python train.py --model="sound classifier" --dataset="acted Russian speech (Dusha)" --train_examples=26041 --gain_aug_db=6 --noise_aug=0.002 --time_shift_ms=100 --input="waveform_16khz" --targets=["emotion"] --num_classes=4 --arch="crnn" --norm="batchnorm" --activation="relu" --depths=[1, 2, 2] --kernel_size=3 --wave_channels=64 --wave_strides=[10, 4, 4] --widths=[128, 128, 128] --rnn_width=128 --rnn="gru" --bidirectional=false --rnn_residual=true --rnn_layers=5 --loss="cross_entropy" --optimizer="soap" --beta2=0.95 --lr=0.0048 --beta1=0.95 --shampoo_beta=0.95 --eps=1e-08 --precondition_frequency=25 --max_precond_dim=1536 --merge_dims=false --one_sided=true --adamw_lr_other_params=0.00076 --grad_clip=0.5 --steps=1300 --batch_size=48 --epochs=2.4 --lr_schedule="cosine" --final_lr_fraction=0.05 --warmup_steps=60 --weight_decay=0.2 --adamw_weight_decay_other_params=0.05
Rows from block 2 of a small sound classifier, named by matrix and row number. Each number is 128 + 24 x the weight over its row's rms, rounded and kept within 0 to 255. All counts start at 0. Numbers have three digits each.
After each channel's rows are labels from the 100 clips, of 14976, where the channel reaches its highest value: "strongest on" is what is common among them. Only what is clearly more common there than usual is listed. The data: acted Russian speech (Dusha). In brackets: how many of the 100, against the usual share in percent.
# conv: width-3 conv (model.blocks.2.conv.weight, 128x128x3, each kernel summed), inputs 0-127

conv.21:132104097147175115118119127094102183140132135124108151094078143113127091105110111167128126121134136118100127135160179103116123099128094173101114124156089146136113086099126111105100110112167178112127085149122148158128129130099101128097138130178176121130110184109162090134123149113138144096134112118168110099104096120151154121122142102116123137114107116088097148147118102107138118113132
strongest on: emotion: positive (45 vs 18.6)

conv.85:125120089158140101155141124129123086138088091088104147122158090139136113134100144142103139123098150095057131168128129107092130093096122093112182096101140123119118117104102135111113116118125127133102132098083150099123155107148124189097090098154109110139109112126121156107104108117109123146078143129098135134099141121099099126136118099111108127113104127123090073129104140084121121115118
strongest on: emotion: angry (46 vs 18.4)

conv.112:141121122162158102141072086113094169137095132114134105120162134159117086136160121104081125157123124149127127145185089132157092120126122154158158119127146112148151103126138131134126123092134122111120159186134156154158202164110152178112133135118128130134106143125144112116129151148142119096120117100109129128135159101088145129108090133101108132133106126109125194098115089133133122148121
strongest on: emotion: angry (54 vs 18.4)

conv.18:129101167134130109144124177132134133101133139118147113105098133101093160115126108157111112105145109156103089122163130125124156119084122154111139113125105152137122125126146143117135159135089133138127147145124159152174159114171165167132096137162136076098147154108127144150138134092124135168077181123132128142127137079110109132072078108106083139160130171132150101166110134117110096121124
strongest on: emotion: angry (56 vs 18.4)

conv.5:140128134174158121119122119120085130156126112143127142121104146145178098127129157115154150136089154099137155142103145122128121101143111113120078193153170083168166118147103139128130090101156120137104094143096116115094105128111093108151142132126137145148096139138161073115124135137128132066116101100137122078127161175110140128167135126135144140078133112127125124139158110123154149153092
strongest on: emotion: angry (52 vs 18.4)

conv.88:130157129151149154135099111121062130157120117120086136110113143163172086156127152133140127131134200139115168157121120119089125156176114136120122117123214129154137128152095116115128117120145128124147097117121104133131165109102097090132144124110122148126109122161123082141148131143139122082092112109127111117116158174096126126140077116118104126077111120107152122124142114144150124134091
strongest on: emotion: positive (44 vs 18.6); emotion: angry (40 vs 18.4)

conv.65:171138130083128149104145131144121116089150156135139141119118136112128145130168115149114081066112115103101098118090115121135150104129132185158118117169112115170102115164137107118107108137160186128104136157177156141101117162117129130108105162172125108138120104099124132116106165102182134120132112135148159131105094103153133147116105156139097127126138159148148116120090099132111150117080
strongest on: emotion: positive (50 vs 18.6); emotion: angry (47 vs 18.4)

conv.56:107125149139131133120172128142162127094133116126125148128136095123104129130153153123118089105129119130126117079115055143090154140125151128158132113071109124125131165135123127144167161140099117187113113139100134137104134121159153107140091134107120121164145129125109106165148127118145150149142130132125181132152137086120129132088094130148117125122142169134098064097122175139068170127163
strongest on: emotion: angry (54 vs 18.4)

conv.120:153127126092111098129110087123100159184149104133102148137133144162154118122140109112132136116109118076129119144068165092101140130144125164150125087131137108153154119127080092146131111137131186092152133122157104137114130144067080117096126149134130137137150163118173127083113131108146090109116104121177121122114147136131149138136134154148122153113151095130147154086124118174102126130123
strongest on: emotion: positive (51 vs 18.6); emotion: angry (45 vs 18.4)

conv.51:149129174146129112114164123167152115105085147196142141160123125122131136147162145104127096108110134144157106121135129157117190137134156119147120112133097101156118168150151162164146159153107190134120136157151145156110099179125146146182102146139120133096144107103123122125116138105164126149148163151123123122155131103128138154110092132148093162127166156153105105120135147129103168143123
strongest on: emotion: angry (54 vs 18.4); emotion: positive (39 vs 18.6)

conv.64:127122121120077117172146131137143133095152081131113101115112103128114125120127131089098128144164079115112121098152073139101110103111099115134137122113141155114164144129102101140102158117086103118152167141106141119193162128140148169130107122098089105166185071106098161131129109119111143145111126125114131162126157107148099114107143134115119129172132119129173119112139165123100150148113
strongest on: emotion: angry (59 vs 18.4)

conv.71:120136098147126165111109096098094075112173140108074152084129090129124114120100093121123119109097121088136129128111129092093121148136108110092118149147142104133142105135115147082114082093142132105132107083094130125098111118105122122103124102123108139106124093134119079102073116111101131112120128086106106150106151145103162116129136167105132106129106108089111107106108101093174136115143
strongest on: emotion: angry (42 vs 18.4)

conv.23:120110097129157100133101130091114149168065139101148132106089175120115101084118086124130134109082144094104141164157135108174112090128113133110095140144093114115117111102127117106113098097121137110100093103157131138132130119122120133103140086112175123111110143105167121100081137111119112104125088109158122106119121153164144111167120114115128111099092084107098162141118095128133100111131
strongest on: emotion: positive (49 vs 18.6)

conv.59:111154125118146121156095084141109130160122108109100148095112137140159118134134142151131138130101164108095150154099159117130096164144100170105115103143175120153104131143154113098113098097137099099108090103139127119128130129107098140124102113129137168113138146149137074090138112155110104108102102112122085099110144141134172127156084152103124089073117107101106162128147098088153143110089
strongest on: emotion: positive (52 vs 18.6)