From a checkpoint of a small sound classifier.
Model: activation relu, depths [1, 2, 2], widths [128, 128, 128].
Training: soap at rate 0.0048, batches of 48.
Data: trained on acted Russian speech (Dusha), 2.4 epochs.
Rows from block 3 of a small sound classifier, named by matrix and row number. Each number is 128 + 32 x the weight over its row's rms, rounded and kept within 0 to 255. All counts start at 0.
After each channel's rows are labels from the 100 clips, of 14976, where the channel reaches its highest value: "responds to" is what is common among them; "loudest" is the band of the loudest frequency at the time of the peak. Only what is clearly more common there than usual is listed. The data: acted Russian speech (Dusha).
# conv: width-3 conv, stride 2 (model.blocks.3.conv.weight, 128x128x3, each kernel summed), inputs 64-127

conv.85 [159 124 164 173 157 115 127 125  95 111 118 102 136  80  97 104 154 101 132 125 177 210  96 180 169 190  90 107 107 130 139 140 237 115 165 173 119 122  86  98 117 195 122 124 121 150 110  80  93 141 161 127  90  86  86 114 104 164 163  99 196 100 145 182]
responds to: emotion: angry; emotion: positive
loudest: 500 to 1000 Hz

conv.84 [122 125  79  87 103 134 131  80 129 154 140 151 125 137  73 172  85 143 153 173 130 121 162  77  62  93 129 116 149 155 166 118 130 101 125 109 134 144 136 144 159  70 151 107 143 122 172 136 121 131  79  64  90  95 167 144  81 117 127 117 131 120 132 116]
responds to: emotion: angry
loudest: 500 to 1000 Hz

conv.8 [103 117 145 102  86 182  95  52 161  92  64 120 111 103 118 124 145 106 170 107 154 153 119 160 107 100  61  97 153  87 116 101 125  49 149 114  86 147 101 100 139 147 111 159 104  82 116  77 161 101  98 152 116  88 101 163 158 157 152 132 176 122 160 153]
responds to: emotion: positive
loudest: 250 to 500 Hz

conv.41 [ 91 196  98 145 115 173 113 132 102 153  97 143  99 141 114 136 101 120 190  86 110 140  65 131 135 123  88 101 191 158 118 115  97 133 216 159  79 189 119 106 114 144 103 156 147 152 135 103 147 108 113 159 141 101 157 111 141 222 140 176 113 152 145 170]
responds to: emotion: angry
loudest: 250 to 500 Hz

conv.20 [153 131 129 141 139  99 107 139 107 179  57 164 124 180 172 158 114 134 111 135 206 100 161 156 104 194  93  89  97 140 203 144 132 109  95 134 128  93 139 144 127 139 157 133 151 101 156 135  99 150 123 147 140 104 155 174  81 116 141 169 132 143 193 144]
responds to: emotion: angry
loudest: 500 to 1000 Hz

conv.112 [164  86 159 112 109  83 102 114 160 104 105  93 142 117  71 121 210 127 119  94 131 135 160  75 145 166 125  85 142 137 166 137 171  98 159 159 154 116 185 112 189 169 145 105 132 137 229 139 139 133 160 105 154 126 136 146 117 147 111 138 124 113 123 147]
responds to: emotion: angry; emotion: positive
loudest: 500 to 1000 Hz; 1000 to 2000 Hz

conv.103 [155 115 121 127 124  78 112  74 109 143 141 139 109 146 124  78 111 141 110 108  69 190  61 183 137  99  87  46 115 157  82 135 162 195 124 132 151  71  88 157 113 149  44  47 180 158 137 158 111 121 122 122  93 114 118 140 108  62 108  99 132  86 133 130]
responds to: emotion: angry
loudest: 500 to 1000 Hz

conv.57 [151 109 114 153 130 112  86 114  56  86 151  99  95 128  91 116 150 132 143 121  62 115  65 151 123 148 132 130 103 214  99 135 140 118 152 181 177  80  86 124 159 156  84 136 121 139 175 121 194 157 152  76 180 119 151  80 110 134 140 139 150 178 126 120]
responds to: emotion: positive
loudest: 250 to 500 Hz

conv.37 [182 134 183 144 148 141 119 105  74 138 122 149 147 182 142 140 113 173 123 178 156 101 128 118 137 134 190 167 161 166 146 166 105 181 154  96 196 124 181 182 130 129 127 160 183 167 174 165 142 212 133 148 155  92 218  93 162 152 133 123 142 118 151 108]
responds to: emotion: angry
loudest: 250 to 500 Hz

conv.70 [ 89 195 135 166 128 121 136 139 106  60 145  70  99  88 153 132 150 120 173  86  88 106 133 109 121 154  95 138 161  75 122 135 146 118 209 103 171 198 135 137 150 136 106 145 119 110  86 119 159  83  92 164 102 133  88 135 229 205 107 156 124 141 118 217]
responds to: emotion: positive
loudest: 250 to 500 Hz; 500 to 1000 Hz

conv.114 [144 127  83 123 127 116 161 108  97 169 104 102 177 151 141 135 128 112  73 126 100 105 118 162  71 112 110 112 131 170  89 164  94 166  58  60 103 100 134 144 100  59 109 121 149 138  54 166 167 188 114  89 142 165 109  85 164 116 124  83 100 210 111  93]
responds to: emotion: angry
loudest: 250 to 500 Hz

conv.38 [158 127 160  78  61 130 102 140  77 129 122 178 135 130 112 124  75 198 167 126 126  72 111 174  96  87 134 129 139 150 159 138 100 137 144 112  73 171 102 221  94 117 133  93 174 110 128 143  97 182 120 144 121  84 181 172 144 117  64 162 133 109 121 114]
responds to: emotion: angry
loudest: 250 to 500 Hz

conv.77 [170 118 150  86 107 153  84 108 126 135 102 130 108 166 111 150  95 148 163 121  92  79 127  73 107  67 181 131 144 188 108 123 120 125 169 117 140 115 158 190  89 115 119 160 166  89 181 166  66 101  86  95 128  83 191 135  77 114  87 111  80 142 104 110]
responds to: emotion: angry
loudest: 250 to 500 Hz

conv.107 [161 146 115 155 165 124 138  56 125 113 120 103 119 116 135 134 130 115 139 148 137  89 136 196 155 186 152 109 125 117 124 128 139 146 139 116 119 124 188 131  35  78 134 153 118 106 135 126 155 116 106  87 136 179 150 107 172 120  65  54 147 119  99 142]
responds to: emotion: angry
loudest: 500 to 1000 Hz; 1000 to 2000 Hz

conv.31 [ 93 130 120 124 126 143 138 118 175 141 151 150 131 169  57 136 108 177 127 141 158 236 131 106  90 129 124 115 129 111 153 151 213  97 141 125 102 121 124 117 149 145 151 128 158  89 132 164 117  87  91 160 105  99 114 173 127  95 172 173 167 145 178 165]
responds to: emotion: angry
loudest: 250 to 500 Hz; 500 to 1000 Hz

conv.92 [144  70 201 185 149  78 119 142 137 127 150 103 124 102  92 123 126 119 104  85  88 124 104 135 199 104 104  61 146 112 126 134 150 151 131 101 147  75  80 132 145  95  97  79 106 190 100 121  65 136 165  77  96  95 114 127 122  61 100 117 157 110 121 122]
responds to: emotion: angry
loudest: 1000 to 2000 Hz

conv.43 [110 185 116 164 102 154 167 141 106  93  79 141  99 111 116 167 147 101 170  90 106 136  97 106 153 156 118 118 187 161 112  72 146 133 179 154 135 155 104 139 144 116  89 160 124 137  88 125 229 117 128 128  94 129 135 134 183 199  78 127 166  98 109 126]
responds to: emotion: positive; emotion: angry
loudest: 250 to 500 Hz; 500 to 1000 Hz

conv.83 [151 172 156  92  80 141 161 100 122  95 139 113 110 117 136 136  93 106 111 106 114 142 217  77 110 103 178 190 133 129 201 157 119 163 121 116 158 178 203 141 166 131 143 166 126  91  80 138 143 104 125 162  82  79  90 112 164 119 128 114 104 184 108  87]
responds to: emotion: angry
loudest: 500 to 1000 Hz